Rows from block 7 of a small sound classifier, named by matrix and row number. Rows with one number belong to one channel. Each number is 200 + 20 x the weight over its row's rms, rounded and kept within 0 to 999. All counts start at 0.
Before each channel's rows are labels from the 100 clips, of 14976, where the channel reaches its highest value: "responds to" is what is common among them. Only what is clearly more common there than usual is listed. The data: read English sentences (LibriTTS-R). In brackets: how many of the 100.
# convs1: first pointwise conv (model.blocks.7.convs.1.weight, 192x192x1), inputs 0-191
# convs3: second pointwise conv (model.blocks.7.convs.3.weight, 192x192x1, transposed), outputs 0-191

responds to: voice: male (100)
convs1.151,229,221,185,215,187,227,196,194,205,227,199,188,210,212,187,187,210,211,192,201,208,198,213,192,192,225,202,193,209,194,189,245,184,193,193,215,193,150,247,182,216,196,196,179,189,216,211,225,205,219,222,193,213,208,190,166,188,179,209,227,215,209,241,206,193,196,184,198,210,200,158,196,217,130,211,165,197,217,234,176,211,195,217,246,216,218,186,165,204,175,228,206,190,205,270,212,195,208,203,200,199,205,186,188,226,199,212,233,224,205,201,198,212,218,195,207,232,215,182,197,206,187,185,184,159,173,199,212,201,197,236,202,196,203,181,176,190,151,195,244,197,191,172,173,157,216,192,221,204,231,197,196,190,203,188,222,213,226,215,216,177,206,231,196,197,200,222,221,215,209,196,174,226,226,180,234,223,218,200,237,221,217,217,220,194,185,185,223,211,211,200,191
convs3.151,185,190,193,207,214,206,199,200,222,202,192,183,206,225,180,209,192,211,193,188,192,216,183,172,204,219,213,177,201,193,244,209,216,214,171,198,180,210,218,195,220,185,186,152,170,234,233,196,211,205,184,237,193,186,192,196,248,214,210,235,213,170,208,210,201,260,190,192,194,178,204,236,226,187,188,181,219,200,192,193,216,196,167,209,243,157,183,217,190,224,226,203,203,195,179,226,181,195,225,184,203,185,174,242,210,193,184,225,206,190,181,200,179,199,203,203,191,203,193,231,193,189,191,212,193,225,182,190,201,175,200,206,205,176,197,209,229,194,190,168,176,198,202,218,173,151,197,199,213,196,184,200,216,207,224,174,289,196,171,179,209,217,204,215,196,176,225,187,190,193,205,167,208,201,211,241,204,182,202,178,172,178,215,231,196,203,213,154,188,189,200,199

responds to: voice: female (100)
convs1.55,193,200,188,205,195,205,185,227,215,192,193,201,210,175,184,208,200,196,199,202,168,182,189,199,198,170,212,200,182,198,232,191,227,181,204,194,210,190,194,196,189,203,213,188,158,201,208,216,154,174,192,190,215,201,200,213,217,190,198,203,207,208,268,178,233,213,259,186,191,198,231,214,214,204,157,206,162,199,200,201,190,194,211,185,216,195,209,206,129,187,197,186,252,178,194,229,228,193,202,212,201,195,230,193,177,201,213,217,212,196,228,190,181,212,217,202,195,191,233,164,171,197,197,187,197,198,206,224,199,197,198,212,194,186,207,185,201,226,199,218,199,172,211,165,206,191,203,184,136,225,211,205,193,199,192,192,219,216,215,180,175,200,248,235,170,219,210,164,224,157,180,183,194,181,227,229,187,200,189,201,185,198,213,201,174,231,238,183,238,189,186,193
convs3.55,183,230,225,182,207,212,196,175,205,193,169,223,214,200,217,194,202,211,190,225,208,188,204,227,207,209,218,204,176,219,199,216,190,188,208,218,216,187,218,195,187,220,211,191,228,164,209,171,220,210,198,195,220,206,198,171,184,210,231,192,154,179,151,202,166,189,172,157,181,190,208,200,184,170,233,204,165,199,194,198,154,232,205,224,212,204,224,210,225,178,225,182,218,229,222,185,218,203,174,191,194,204,230,208,216,198,185,211,196,160,212,214,221,211,179,184,168,219,204,215,206,219,190,201,224,201,196,204,200,232,231,193,229,193,229,190,256,232,185,192,194,220,189,205,187,212,227,192,216,192,187,193,194,162,218,219,196,191,186,195,180,216,207,186,202,210,172,244,179,229,197,157,183,201,196,154,204,191,223,196,197,238,245,243,215,167,192,199,204,199,213,187

responds to: voice: female (100)
convs1.146,193,203,190,168,242,200,198,243,143,199,190,195,204,215,209,200,185,213,198,199,236,201,207,200,183,187,237,217,190,199,171,190,169,190,185,208,202,183,210,194,174,212,236,191,188,166,228,206,202,174,193,188,173,202,128,195,215,217,203,192,210,195,187,205,213,194,158,221,197,219,226,217,183,215,195,193,188,228,182,205,210,207,216,199,272,202,182,220,201,195,197,163,213,228,186,200,181,200,198,196,181,206,187,219,211,226,216,203,194,200,210,202,165,200,169,236,202,238,241,190,199,225,179,230,202,211,183,216,213,207,206,209,201,183,206,195,209,191,186,194,227,230,197,162,219,198,222,193,240,201,192,212,174,178,221,206,221,176,141,232,186,175,172,191,185,197,219,196,190,217,179,198,183,179,187,201,206,157,227,180,187,185,203,217,195,204,225,200,218,185,191,188
convs3.146,183,199,201,217,210,196,198,220,226,228,214,190,182,229,182,200,192,198,173,205,188,220,209,180,205,197,212,208,204,201,211,204,200,214,182,180,191,214,216,212,205,236,223,211,215,251,242,205,188,202,213,214,192,203,206,197,212,200,194,166,237,207,190,208,195,199,215,196,222,179,210,208,200,198,211,198,218,197,213,236,211,175,166,235,212,192,183,234,212,248,206,191,204,230,198,201,201,194,212,204,190,194,243,205,201,211,190,196,219,200,196,190,193,215,178,174,202,150,227,168,186,188,217,241,199,196,204,226,187,243,212,215,210,186,173,195,195,206,197,214,214,234,197,232,193,176,196,184,172,188,189,195,231,247,215,195,224,216,162,189,200,198,214,230,227,210,235,208,199,216,248,210,198,227,218,250,228,193,197,231,203,170,163,165,201,154,168,201,146,224,202,197

responds to: voice: male (99)
convs1.186,205,215,212,213,189,226,214,216,164,191,207,191,149,203,212,182,219,200,198,202,196,214,175,206,185,220,209,205,171,195,191,192,217,212,190,200,204,197,200,208,250,152,197,191,215,205,198,226,204,206,194,205,182,184,208,198,201,172,173,168,217,189,219,190,215,216,236,202,215,234,199,208,186,206,184,195,216,195,202,205,146,200,215,184,188,136,219,162,209,199,179,197,206,205,203,210,257,182,206,215,230,191,219,246,204,216,167,195,188,217,208,185,228,193,149,197,199,182,212,167,194,181,176,195,150,245,206,172,207,181,171,191,198,206,213,203,199,221,220,236,203,199,219,175,183,172,192,192,203,203,212,186,228,193,177,195,202,208,184,213,181,218,195,138,239,205,197,165,196,227,201,194,222,185,209,215,189,184,208,219,196,171,194,202,217,206,169,227,209,179,215,186
convs3.186,169,192,173,194,209,198,214,208,213,197,237,187,215,195,186,203,201,222,180,177,200,183,196,207,184,182,195,191,179,200,169,190,215,189,220,229,222,188,206,229,154,142,215,205,199,161,165,193,199,199,199,201,208,207,236,227,237,215,211,211,218,171,187,217,205,171,221,207,181,181,206,162,201,185,197,191,198,202,195,176,186,207,200,186,201,212,200,191,202,187,216,193,179,210,195,173,187,156,202,251,203,227,159,222,206,226,219,179,188,206,217,206,225,165,213,201,200,153,173,183,218,188,184,244,164,228,183,209,211,225,181,196,190,185,196,242,213,184,205,194,215,225,193,188,200,211,174,211,195,182,202,216,186,207,221,205,189,183,204,201,178,205,157,213,194,181,177,202,186,205,194,208,207,198,208,238,163,186,210,204,203,248,248,206,233,211,173,220,211,231,189,243

responds to: voice: female (99)
convs1.141,198,197,203,209,196,183,183,201,198,173,187,202,178,209,184,233,220,204,207,186,199,183,188,237,191,207,168,226,233,199,200,217,199,156,208,172,205,199,205,186,209,189,189,185,216,200,188,199,208,202,196,182,179,194,196,261,194,172,204,175,184,200,228,175,206,221,224,191,233,230,207,200,192,196,208,172,200,184,200,186,180,229,177,193,176,192,154,208,174,176,198,182,206,220,194,203,178,218,173,113,199,196,176,168,218,212,208,166,206,241,211,210,189,200,202,167,169,217,222,222,209,228,199,202,256,240,230,213,205,201,210,248,201,188,211,201,175,220,209,182,223,223,204,204,203,204,213,180,232,208,199,220,202,185,207,194,212,198,204,205,179,191,181,216,201,238,191,210,167,195,213,196,227,171,201,204,172,234,176,200,207,224,189,213,202,253,209,190,194,202,209,179
convs3.141,207,173,190,150,193,203,198,212,191,198,198,192,197,195,192,176,216,191,193,216,187,202,199,201,192,219,226,176,205,196,243,233,227,203,208,189,164,200,201,220,178,216,173,169,203,199,236,248,206,202,218,193,195,212,205,132,177,215,193,209,170,182,226,200,211,155,240,204,208,205,243,220,177,183,193,165,184,201,197,194,202,219,208,216,200,235,188,247,178,203,202,195,211,211,205,226,232,201,239,179,232,198,203,172,199,156,204,199,199,193,208,207,187,191,199,214,189,202,191,209,190,209,199,195,203,183,239,182,214,202,247,130,190,198,185,191,188,167,218,220,202,173,220,189,202,193,180,221,171,205,161,180,197,224,178,187,177,206,204,222,204,204,191,200,215,206,200,203,209,205,198,177,198,193,184,209,189,221,219,207,225,199,173,159,217,162,200,164,197,196,178,191

responds to: voice: female (100)
convs1.187,157,193,257,175,164,189,201,219,202,200,217,185,175,171,199,207,191,211,209,233,210,216,205,165,170,204,220,228,241,230,173,181,197,207,227,191,225,185,166,209,191,192,237,190,196,198,215,211,218,167,212,202,197,189,205,185,199,218,184,200,200,234,186,195,199,167,206,181,201,191,221,192,208,214,198,211,199,194,175,202,228,181,210,182,285,199,198,176,221,197,213,161,199,226,217,217,210,200,212,204,187,180,199,242,179,246,199,213,209,156,191,200,168,207,193,181,234,189,192,226,191,206,186,223,225,193,216,193,211,226,203,211,211,194,235,184,231,177,215,191,200,152,187,213,233,189,241,202,215,209,207,221,206,207,222,199,214,199,178,190,201,199,201,195,193,179,195,191,173,152,203,169,179,195,182,179,190,177,195,180,199,175,197,200,180,221,202,185,192,184,199,202
convs3.187,180,201,203,192,202,202,216,208,209,201,198,197,188,230,163,173,211,221,176,155,178,215,184,207,197,194,182,211,225,224,210,192,227,210,203,215,196,254,210,209,215,202,206,211,189,253,200,204,214,216,218,217,158,202,205,197,206,202,202,202,237,192,220,220,251,207,188,194,198,201,192,211,215,188,179,231,189,174,199,190,209,185,207,226,198,201,160,235,236,232,252,196,192,215,208,173,199,232,236,230,182,207,218,231,170,239,180,189,210,227,210,226,245,208,212,194,185,190,210,184,218,200,189,221,209,207,193,210,168,207,217,211,188,164,214,188,206,203,211,203,231,195,209,203,193,201,218,145,221,199,231,204,215,222,173,189,253,250,172,176,213,190,181,207,204,197,211,192,222,208,188,210,189,211,212,199,250,201,184,208,182,197,196,188,231,200,185,198,170,205,201,207

responds to: voice: male (100)
convs1.80,174,220,214,220,220,198,210,148,199,194,160,201,188,213,214,206,166,185,215,178,223,205,226,190,192,218,182,215,195,187,189,196,181,205,201,193,180,205,207,233,225,179,203,167,201,199,213,155,187,198,199,187,217,201,202,197,213,218,197,197,203,149,152,202,198,183,188,195,170,189,205,179,202,202,196,204,201,201,194,219,206,211,199,220,166,194,200,186,155,191,210,197,183,172,155,228,211,194,203,248,205,215,222,204,180,215,149,217,212,207,215,194,184,181,188,274,198,172,196,170,186,210,193,184,162,161,186,201,211,204,213,186,200,198,192,193,208,189,211,138,217,174,230,201,180,216,238,212,206,206,197,143,202,195,184,179,203,224,207,229,210,201,191,196,192,207,192,197,208,176,213,245,218,226,213,220,219,201,204,223,205,239,200,190,220,205,180,219,203,222,200,206
convs3.80,179,175,180,186,201,197,215,203,196,202,208,179,193,190,196,186,157,225,197,203,235,220,182,200,219,212,220,199,193,227,201,200,195,221,166,181,207,209,177,208,214,223,200,231,175,214,215,216,200,186,200,199,218,187,195,184,192,196,208,202,196,228,193,216,144,218,224,175,207,169,196,200,258,173,199,210,207,186,186,204,178,190,192,182,210,221,233,201,203,193,193,187,207,188,182,202,191,208,215,154,168,180,202,226,172,229,200,200,206,180,172,202,210,207,206,198,208,150,180,173,205,205,184,237,219,199,191,201,228,193,197,160,221,205,201,182,211,195,197,203,188,188,181,159,187,223,201,203,193,213,214,200,184,193,199,193,288,224,186,207,205,232,220,236,160,195,198,205,199,164,178,232,187,213,177,215,198,203,183,206,203,162,232,202,247,236,226,201,211,179,173,219

responds to: voice: female (100)
convs1.12,199,224,220,236,205,189,201,200,189,191,196,195,174,228,212,223,223,219,217,196,192,199,184,191,214,192,184,203,183,245,229,185,197,212,190,200,173,192,211,177,217,204,238,184,174,171,221,171,186,206,207,201,195,212,209,249,204,179,194,198,203,218,206,172,228,167,203,209,156,224,193,203,172,214,211,152,196,195,256,215,216,203,190,197,209,185,209,176,209,207,210,213,216,217,212,187,191,184,129,137,200,180,188,198,182,229,190,197,188,208,217,200,193,198,211,191,202,200,170,205,209,197,197,181,200,203,200,186,218,222,190,245,189,209,204,174,200,209,191,221,231,178,208,179,197,171,178,170,190,194,190,136,204,221,204,197,185,190,215,233,191,199,211,201,161,200,199,193,208,200,185,179,157,167,173,171,217,174,197,216,186,184,180,207,200,204,201,239,231,169,194,198
convs3.12,218,194,180,171,222,209,227,196,203,199,172,175,206,210,162,201,181,220,206,223,213,200,216,178,159,205,185,184,191,208,169,209,207,209,201,219,238,244,211,203,185,197,159,221,203,197,187,196,200,194,181,193,212,193,224,168,193,185,180,209,184,194,191,194,211,214,203,191,241,216,118,205,186,192,206,175,228,196,209,204,144,205,205,184,198,189,218,201,181,225,216,163,215,224,186,203,170,156,216,225,202,199,205,224,185,185,201,190,193,200,155,195,201,187,200,195,180,211,223,200,221,183,190,218,218,202,208,212,192,196,216,180,204,200,211,231,202,182,189,200,205,193,202,171,203,192,155,183,228,200,203,224,211,192,199,189,229,200,172,190,204,195,228,241,185,173,189,222,184,164,194,168,182,185,220,179,230,184,213,206,217,268,194,189,232,198,197,220,186,213,172,169