A small sound classifier, trained from scratch: 0.838M parameters, 18300 steps.
Rows from block 7 of a small sound classifier, named by matrix and row number. Rows with one number belong to one channel. Each number is 128 + 24 x the weight over its row's rms, rounded and kept within 0 to 255. All counts start at 0. Numbers have three digits each.
After each channel's rows are labels from the 100 clips, of 14976, where the channel reaches its highest value: "responds to" is what is common among them. Only what is clearly more common there than usual is listed. The data: read English sentences (LibriTTS-R). In brackets: how many of the 100, against the usual share in percent.
# convs1: first pointwise conv (model.blocks.7.convs.1.weight, 192x192x1), inputs 0-191
# convs3: second pointwise conv (model.blocks.7.convs.3.weight, 192x192x1, transposed), outputs 0-191

convs1.90:134095135143087128127155098107105103159145151126106085143137126131110143170130105101128086116108126113169118134106157088129142135131118093136150106134122129105132111132173154155149100147163134128156069123159138097095158122167060159085149104109128158125143123120104151147087162110141133142118150162128122208101123107123090107149084161117121129142104168130141111122118155086139116135133142210133142141124119133148113127109105155133163135162144127103132114151112108124107117154124181137097164119138125128177104125117117117146128145139111119111136147133110103080115187131137121146
convs3.90:134133184163157165143143153141103127125112149142117128130148156116141137100187122102141135111144104129140153142074077133115118121123089128084121126128122119136125122153166127121119122130120113111135100135146109122099130138115151157136146088187115131114115144120133136136124161120168141124119129164144147180207104119101184088141124154125122104101109142133121116109117092137152134142154144197150137134145088131146116122178101107117155117126120147089154134129141125121143153143172122131130126078163183187134094130152070090138129103111118140144138146114179120126114115143173126142
responds to: voice: male (100 vs 47.5)

convs1.154:154143146103122127142138213172149130146163133150133125156104119117060145140083113155114132135091095118144087088124126135123127113136116119137129105131120136155146143158126124154125145126132137128139116123140133119129118118107128162034143154135153115073137114124158148126096125140131174130119147118126127187144136130119109083097081156125143154110108129146127124159178148128126107118101100124147166128133116154133148120120113105097128127205069133138132125113118150127123106132147113139144150123114176118124158072130124134178130126107129125119111112150124101082119091124101185105
convs3.154:117096121113130131156109076121137092129115135127090113123127148114184154142126118116111151125144171156126119119132142130164093167132129192129142161109111121119118138130127168139122135139160113164149125124141164148153080161117169179138096140148123132051134125109153136147125138134130058130128124147136135239106153104144116082129162133131119148125112131116116125132147133130110105104128127129157090143130138141098120132110112089137116096123143126129139129120099132153129165141192086123140088092160130139136146086134109134081167132130144164128150107132157108124107139126134103133
responds to: voice: male (99 vs 47.5)

convs1.174:179142152128131141143103143092127163091117141119135131145125141131138082138148126097155150097160132131115132158112131121216142127074132162115160133115125108143128154074077109137160140133192153136132134109155124136105076072183131135129143132122100122146099076106110116096162126131071110168127145113144137120123143115102134129141170140111155134130084139136068140127075119110142131148142119115132114135073126119151101133150137111104162099128155100121134128149100122120145130127108124139122138137131126133141108145126087184124111159122154155173122152144122143093112149119142096114
convs3.174:141081124149127149134130144074128123158181113056132127137161148130103128097143127088130130169085104130104093138102149129121127113130129153144104143137115115134132098077139171094164161104127166162170127128126091122105132069139111121134132112110121100126142120151103084133129090154091137139102117128110123096163168133161116108145106136164127087109140127108103112127083114131143116101109143115144128133138133150127118093087097124133098127140122079122152107154131149117123174132094125161132136137178102131118148106126105160125091154102133119116098109129072107095110112093092101168
responds to: voice: male (100 vs 47.5)

convs1.19:187122139143128118131127142100148121126115121075137145033103119142166128086125108128107120127152144181137120125123096108117088145127153127134140094102131103110111114120108147139119140122149130114152128160137143139150109141118137142135130116159142114133150067150141122138162113110130160130136180139126186103134149129110126074162133132165136137114174145081100087121112133138118121137136158034142128106122126123151129099126161108134146115113131128111126153137113164132173111141133084144130128151092137122116117146138099130140112133117171144152106131146155092150113037150128127122
convs3.19:067121101159125143137109165136109120135131120121117143130083128125074160173149117129140137142140130101129130128128147093083143144118152127133140165183142126120130133125122127106168095121127145115120158122127103143126157155155129116149168076154141128139128086119122135136133142095150099116112088103127127120109118120127149065109137126172101178125121122138122119144138137134128112144148167095068127113144082147080125100136172134147210130144096134120122128144089151126124114129195099096155124140127128062135136131169115115105134116127126072151147100128136182127123131127095129149
responds to: voice: male (100 vs 47.5)

convs1.165:125122144088149141136105127151156155153111083090165139116086123127163170140115074133116153131058187133183094140139092093114100147151143109137130111148120118147138097106138146156134093108103148178099145134169124134147118119154136101167117102141148158144107148162154154122159130175166177171129153128107141125112117118113151174125173117133127156123114127132123155120155130130134120131118117148153130130128182105114084152137127132157080173128156100125119091138115074114150126141143136137140114118180140128141163147148117138150130092118146160129143163126124156123139155132157132120
convs3.165:188171137129105134100122110163118114138133162096119120116165130100158137084117069134126112067122087119131098131109136099124131115090140111144124146124105110144127120119120157152140159156087120129124140106127091128129127133126160135121078086117129094139159099116123157116150156141125142121193122166133096104096176126169134104155139144100150179118114122116083155193127124168134128129133129098140144172110157137106097128108145124125112073133177145112131085109127090124119131128122094152146181128145133114147131087155144117104128141147117124153134139117149167112138114099082139128
responds to: voice: male (99 vs 47.5)

convs1.173:083149130106139094127124121119113121114152172131168127159128120134146124095122144173125122113116125125101145107112137164089177155129071098128173079148127140120133160085180132137128124074116116134123112107142163123113151122128123139130149078111112101141135146095150169128115128130074110110060191136163126125113105127129133118114115131066161127140146057105139125115125143131142112108141098129130104140090135127146146119166148115102133133133143087136119131109108075138108127139166165110129143130127100126132130159108133147166145155121124096090122112184104143146083130132103150148
convs3.173:169134131134125091108194143129156149123126151141131147069128131154147134142145148132131146156095101184141119175148079130121138132167171124128121149146112120121122136083075121122104089165115122147154162113125095126161140128134128147148147163154119188186129125135146119129139108123154134100105094111118132156142149138101183179136137129146114143126123088112110143148078114132159130148136118135077122128164120131161127118129130166126136137139148134149131081098109104107087093117135132160101106128139164151168126162112142145122113113126126107151180113119112161133141156123130195120
responds to: voice: male (100 vs 47.5)

convs1.104:138141095120134113158158140123093132173145138124127129137172144115099139120065130147062124136115117138136080124161156097142162126131136118125158129115138108128169121152140138113082104137127156100114121097104146144126144136118119109100173097128164119125100119121144138122163137134132162125163097104140131149143160111118094151109147123051137126149096139123142126151105111156130096109172127141110155125123119065095132128163076131140119159154112124144129136129167136116116135204101075121149135142144124141130099078113105130129104122162098139118142095153090089149120070128161118125
convs3.104:137112122175078104128143103099108139150089135131137105135140119155102110094109154130089138150129123108132124130142149116134098137117146123129110074102127129109127131114120122113113165131143119160133121155141091127118130108087154153130098107121131119091118122147155151137075126072079104130100116137168117172136137143126151102120101126009102130135112098130093121143161114082120157098132127150109125146105115076144119168113132173140136123114110128124151175126091124125139128142141128148116082069079143151132137140131119097082074107107137112129153132120138148124128093112127107123
responds to: voice: male (81 vs 47.5)

convs1.74:134100164124134138139090107163128157174165099112141060132126132117121115103088119136134104087135106129097165143096146112124129139102140123087127122142129098162115081123116123110112100109148134127130152119101102131119155032116126103100117088080168169154096145150131130119152141151119146100126109144127131151136106117061125084117122119075129106132118108123141123131133115137116148103135139131140097121182124098123110148162119190115110135115148165109126137127143159121130081148091192135135118109136101119159133114090123155139106104115139146149165129129161127134118100144132090147
convs3.74:117148166139132142126109109124146124143176184138137126136136063176129152156154104144134134130137096136131123144150154136131124144124165066147199153134112151148115138139148129145112124168147140153100147134149128184125126130131120151140119121182125163133131126112116135085134118159150159084161148111148141134130139120125073134108139106108110127121123113099082154124135115126092159110158099139105122124152119179085160131163097103148144128111169158138087134137143103134127051088133080095139115180171169122115160142136130155121147130105137110128139143149152123127134130151152141110
responds to: voice: male (100 vs 47.5)

convs1.56:209142117156098125125105136114137127142141129136126101135090146146168108147127118129182123121115120116129135148133138130133153095135124133107170084123121144170144134097160118122095118147143121111137100141149140095116054075137124152125162067121132112156107101105109148137127137087129103186141173150128100120150091119116114113110121127119131127121105127158114099141093113074114120134113128128115130118106121128171071150165141158124149075163136104150109148153127154139134151065104160131119148173149135128126110157118107191130140138137138117150175152146127104131108139143171131126
convs3.56:135093083124123146106131131103100114138157085132084128145121155148111144108149119109120151154143120145142121150137112111164148122099111215160139126118108166123086140120166127115129143105110143125134238089122117092105162127111098158133082112136122112099143140143147102145116127129116137144139119145112116116116147131173133133094089151145166119127111134156139125121139091175132095087105135121146121136115113131133109090129129101129174134115110127119117108140118105120113173164098123107133131128119140172099175117102129147132108164146113111087092097187105107112111091138121104155
responds to: voice: male (100 vs 47.5)

convs1.152:152150052167117118122152111134125124126122126116122161112174129132140152155119120135138128123113190148139122135083105105148110141145165177114138105169185078170150105120145130123125135131120127122129106143118152126118111116132151102145079097132127137126098127127139103155131104145170126125099106116159126132185164128140147096134139104149119125142127147128085128158114088127083065122130130203127129143113101147157128129128148134158127115103148129143137155139145134130151114126077135159197141097143112116079126130128119141104131106158175202148113120123130138127119135103127104099
convs3.152:136106168144119199165133105161111170132125155113147131124112123124137141106132130148109118109121166117132169111104125136147186119096123156131132137150136110128134145122125091123129110123156103100110161157136156129147149126120167136133128115141159127129119126092149205119142159176139114073110150107133161130155115072149164131126120130057107111115109123158152129114144130108107118126133165037151157173112100129106132114130140108127155120138110163139134125123133090136151147114139115117107097090152108124183093134105130115098120137148147171172117121090120101105162114136123143144
responds to: voice: male (100 vs 47.5)

convs1.157:075135134154185129134124103125107129108141142106143145127147068123125137127127083152135145117034122116112146125099132148098133097125186110106089139148157128043123142103131132126128122093123136167105140156114139183131115170128126130112120128123100109131118148110127108135109136126155116121109151123131149155113141092147108138160113137161119106079106130171137105144162163114149111112159130141135166125167128111132113136078167077132105115119136149132113115134082131139156114128113168122108123147142143148106115155131076084117096105096120121086144123144138120118120113131144176164
convs3.157:098139088134159127132120129127131113128131090117119177124116124105158129083106139103108077129155136123132126142145108135124136113148101127127109145105116063129117148104146132143146105162112081156135102105151144180137086139119146131128150116115156111113133079107139074119090111135163096128141079071107110165134111169149145123146131131141104082075123120119122103142139115105108153098149124128078107133133123154129124138112120167138101150131092093153135139158123145139153114125154101150145119173104127148123133109131080171183144078180140114091146170140136117140152101169114147127
responds to: voice: female (100 vs 52.5)

convs1.161:116148110137121111161130124128128103152093080123153133139163124126139149148133113172123129129125118106146133147127124125146115140139114145088129143191152096114128089124124150137137134154147139142179121139136084133206123101146157087166155125143145127148109133146187115112140126130142165129125151128126138106125134137104093099091050134043123144130133135108127097153149122116110124134081128087198133145173100113121150138136132102101104194141083139139141110120105110140171125135125135097114132144126142115122121127112146139138102152137102159145130116136195128088134127155119123149
convs3.161:133071129157150131126128119136128119098130100134131101153211127140127133145124136139164165130084122103105136167101120150125167072091125115151127181132129126130103164109139139118129135100124117130145116156133089136125127133080102155117113116074139144129108124152118120143152116134126143154120165119125128133168115138154132120129163135122139090131101143126150093116172152091147123137118117099153123122095154132127128153109147148130123095132097127113110141099133167112125156147127158156054129119106113096138136032095159142093110129111134064129131140127130110126104136128062113087
responds to: voice: male (100 vs 47.5)

convs1.125:150117142140149095133116107127148125144157111132125118102139122138109125111151132129177159108143136130143129127100145115132123114148115133131184079089108136172097130079119111121136117103135116113134143118129169096119138073121133116102134122101126081152112131124120159152112158165139143147132165103108138120115093140155117129121095141138210150143120131054135126098115153093115112160087119099133136114080110127143093167165135117147100143162172128142114108137150152100148135139095134114111095113157139154131128167120098151115094177131157072146120184141145128141086081124100131098
convs3.125:140132124131128130112132124073162110132112133127107133145111155124147095108141088109153135156131130125125098111140074106154123077109117153159126109141119120144112124114121135103136156091115136147120133135133123161118125117083133156122105136125103082113166118095151130135120142119122121177136156128103109097118141091133076125113119098133128123171134047138161138077148160166145057121136138103114094139135131105130131113122129106107101094091135111075145135138116155159130175131132128098181110100116093116075125113114140161150119195122101135124095100135122080146116157078123123120
responds to: voice: male (100 vs 47.5)

convs1.31:124119120154125106106082148146123127130114081127173201110138155131122140115128121125161072100085156125159090125142099122146127122117120121105169117158124116135113136131156116164136167166148126133154106098133117175116128127128105138122107142122137183170157146196112110131133161127136111140085107141147118118140148131116141145122122106132101130091104113119140118172135114111157108127069143150173129123096134176196083131132114123148143154135135140085126086160141111144056132113117146121117117131096123110128143139143121098121139145142136053120159100131103132145135156153151131126
convs3.31:134112140133058105122125141134132124127127148123164104113119132105128128114154107089130100121139092099122133124150127113143158129117130153131143131107136140128086108127134109121128128114128183100160128113142131177144110132148115132169132105133105120142155123164140119147160105114143100144131122102178118131127127128102170137176124146140106172082120108132147127109146120177146157157139111104164149115105100066174180047142198109134099154119158137108115158127135161142137121132119138075120175079150115118116089160133162140145179175149154124124139120105147137114119108100137126107
responds to: voice: male (100 vs 47.5)

convs1.133:129210140122138064125114174133136119103131119141131137175141148127110150090114106164107142130113140127047107128137116141134111124174153171140119118133110114116128139127117100125158111105156154135132124136120140119110121137154127165151146116180129119164140125100132154128125126130123138128142175135140101133126146103125115166087089105133147121144167096110155113129102106127111138130170082122123180124107133121111151140159129140109133131134139099163105150087137117111134140194181130089123145133111122142126087148157117120172151177112106143042105115140115122133130152126086137113
convs3.133:138101178105135199154107091134133126150137139133159110147148113149128129125113122126125142160124128110125116101147123139054085103091137103150105139130124147102137095145119164141171138128127105129131122152128121124110106144083137140096116085148118135112135128086126093095156135128142147141134158109132135133136117114135117129208093117087098104163115143162171124142098109098086137140155116124184087125100130159116144143161138114132124123110175145092111111140118159105172130089153144129123136154144131085134146076151131108146140187114112112185133121159117080129127139128109117118
responds to: voice: male (100 vs 47.5)

convs1.39:148130166117122097137146107116150118148144098126127113114129135128123125122158117149141135128117155127135115128103160102143132125152156139108139110118137143117129126138128092180140118124189121135135073135126123096123128145175040114100150133146126158156156103141148139113139152090117127104117195165149144119163111131115128098104110113124052126119127130098148097141114187098160097134136112159120152120110121150077124107174153192142150130126135134103121132070117137113105135127121154123118167137114084108191156146137118167153140117144126107179109163146141123106140151120159133112
convs3.39:111133068129141130105110113075118102140101141106103123128147123116151154172094148120067154130133162175108120087126143128135134161166142133122156142118097115147133133075126107155111128148117133141132148104131132106099166112133135110154111115067146136131115127119107153135142131140134114128109126086104120129080131136200091170087123131144144119120115088143132134141139079173114097100115122115096102139147125097112140128060105115121120090071154109145142156108126098108128110132082096119132138143090076129126097113167124122137101108132120117149107130167093147118128087142162133124
responds to: voice: male (92 vs 47.5)

convs1.96:131098122123121117125134141122129110088167119103131106164122108119120142075116084182156138163093125140157114031121050149145121109149116139088130125108138152115113106109093138124139079128117152137085112129146157137098145099146149107079097133160127126138116146133101109125169118148133139103133111149176101134103138129119106080138139115137144128109158136148133143129125127116150122168119128147099081121151175124122159136159093127141147135154118142086123129071111124139140133112196125134123137155119123128081145124093115136101145091108111111129097146176147130101121152130128161133
convs3.96:133139130142168130155140096129126184121099156121142137139156132188118106095107148138137075114119122134108123185175121129143122101193105148099121125128169164123109110125135120148121161155135154142166122136160153159149185125127163111134100132115129128137131142137127112121132126120109142065143140138127073169153138096132132107120123116110090118120129139102128121130119147115156131129126129116148143081165163113099123148157100158164155127127104147194108127111128081118174132151112205123105096150132148105121160093143143181132119111130138137147114154114109106144102116120137110084
responds to: voice: female (99 vs 52.5)

convs1.176:143147156118131184120105119153122163092174141127110081126139140146205117087143100100125121149114091132123121168118084144143156106084151152129127120103111108155105129156146134155126102116139119116128121145158126158109119096147138114144128068130118170160126103153151138124198137160136154109128109161109125127143094117109138092183124143094120147089137135139140107136100086126083097138112134087164149107116078143143135138133127151133145127145130109169089105168175125136114153137129146136177151136116128139138121146130099147083108160120119188157125113118132116127100102129126123110
convs3.176:131088141081161122132163140117139123118087153123115147107117126134127136101140111126102084097147140123119127126132110103089105115160134126146099134092132122106111155118114134123146145155118115107136092126138109066120092133126126121110081189130140116132128127177107177110113108109149110136126112158084082144126158110192130152132125116119188108119122104152141130132155150123159126152147140142153117102109114073183128125112136109158112145116135118115120110176120178121134192139149184144111150122127126130130124150117087122154081151071145132099107118182157124116128159147129108163
responds to: voice: male (100 vs 47.5)

convs1.65:101127129142125119101074137155164159125096149142069128115150123139146117153111114131137072153113182128106129098123164121150122123157153115128150158126117132141162122108131128148098100102100125135126116130113152159137134135152143169102180107136145131117173216146145112126120122090134127156098141127145112114150116088116111138133124105118153116151162106084105122136090098127101162141149142123139078126148078127166148104134133141116154098117092122135138121132104137130107160157154117114137133111161122137133076195104133150135141176120093118116104161139091137111110157121115066111
convs3.65:149132101124132119105182123095097154115117122132122104140102101109192111120108133132130165162140216171142119082138133142125123098131136158150152102135093150148134163091091129139177124126182116125135143151136128160129114148134124119111119136126108115149127104169127141141139137097095136094144126157123164128112094152085116159119098126131124135078128100103127117136136121146165184153116143156109119126127162140157134113087141139111185122142104157131108095094119125127112160130106082127121116164132181122132135106125161108092151119137098134108111143132139145111174144106127173074
responds to: voice: male (100 vs 47.5)

convs1.60:119151117124162093125106080097131108105142130112125129135107124152177127129112126139134148138150145148095135133089107151169203105113134135173139100166118150101115137137101102136130106135101133163131148122091128134124177135119138123140118092150126096146099093092134144130087129136122118100145159128122120132119125134122119091149121182121141114168120111151148147157125138083137129134113095077191141152070116105165135102126127148073130178178124113154123156117130137104152105132149128090098143105115113130131103066148147170153135109096114099114153130124162159135087135104094107119
convs3.60:111055127164128150145121152150075122098109110142134128137167131104076106123132135138135143133131131127114096086079135092038122138100122113132113090101121107143129128151107160123182135116103152116108138126121141121132133127100126083138128091112129103166119108121127134110125146141123128117126113132108126112158064136118106144139146109142096081135148109120095088128126142139112136133106165144169098153150102126052136140137136153147158128100106147106133130104103086132126131121115122115128190119140134131081085095116125147136147145120142134136084111141166113073099128105106091140
responds to: voice: male (100 vs 47.5)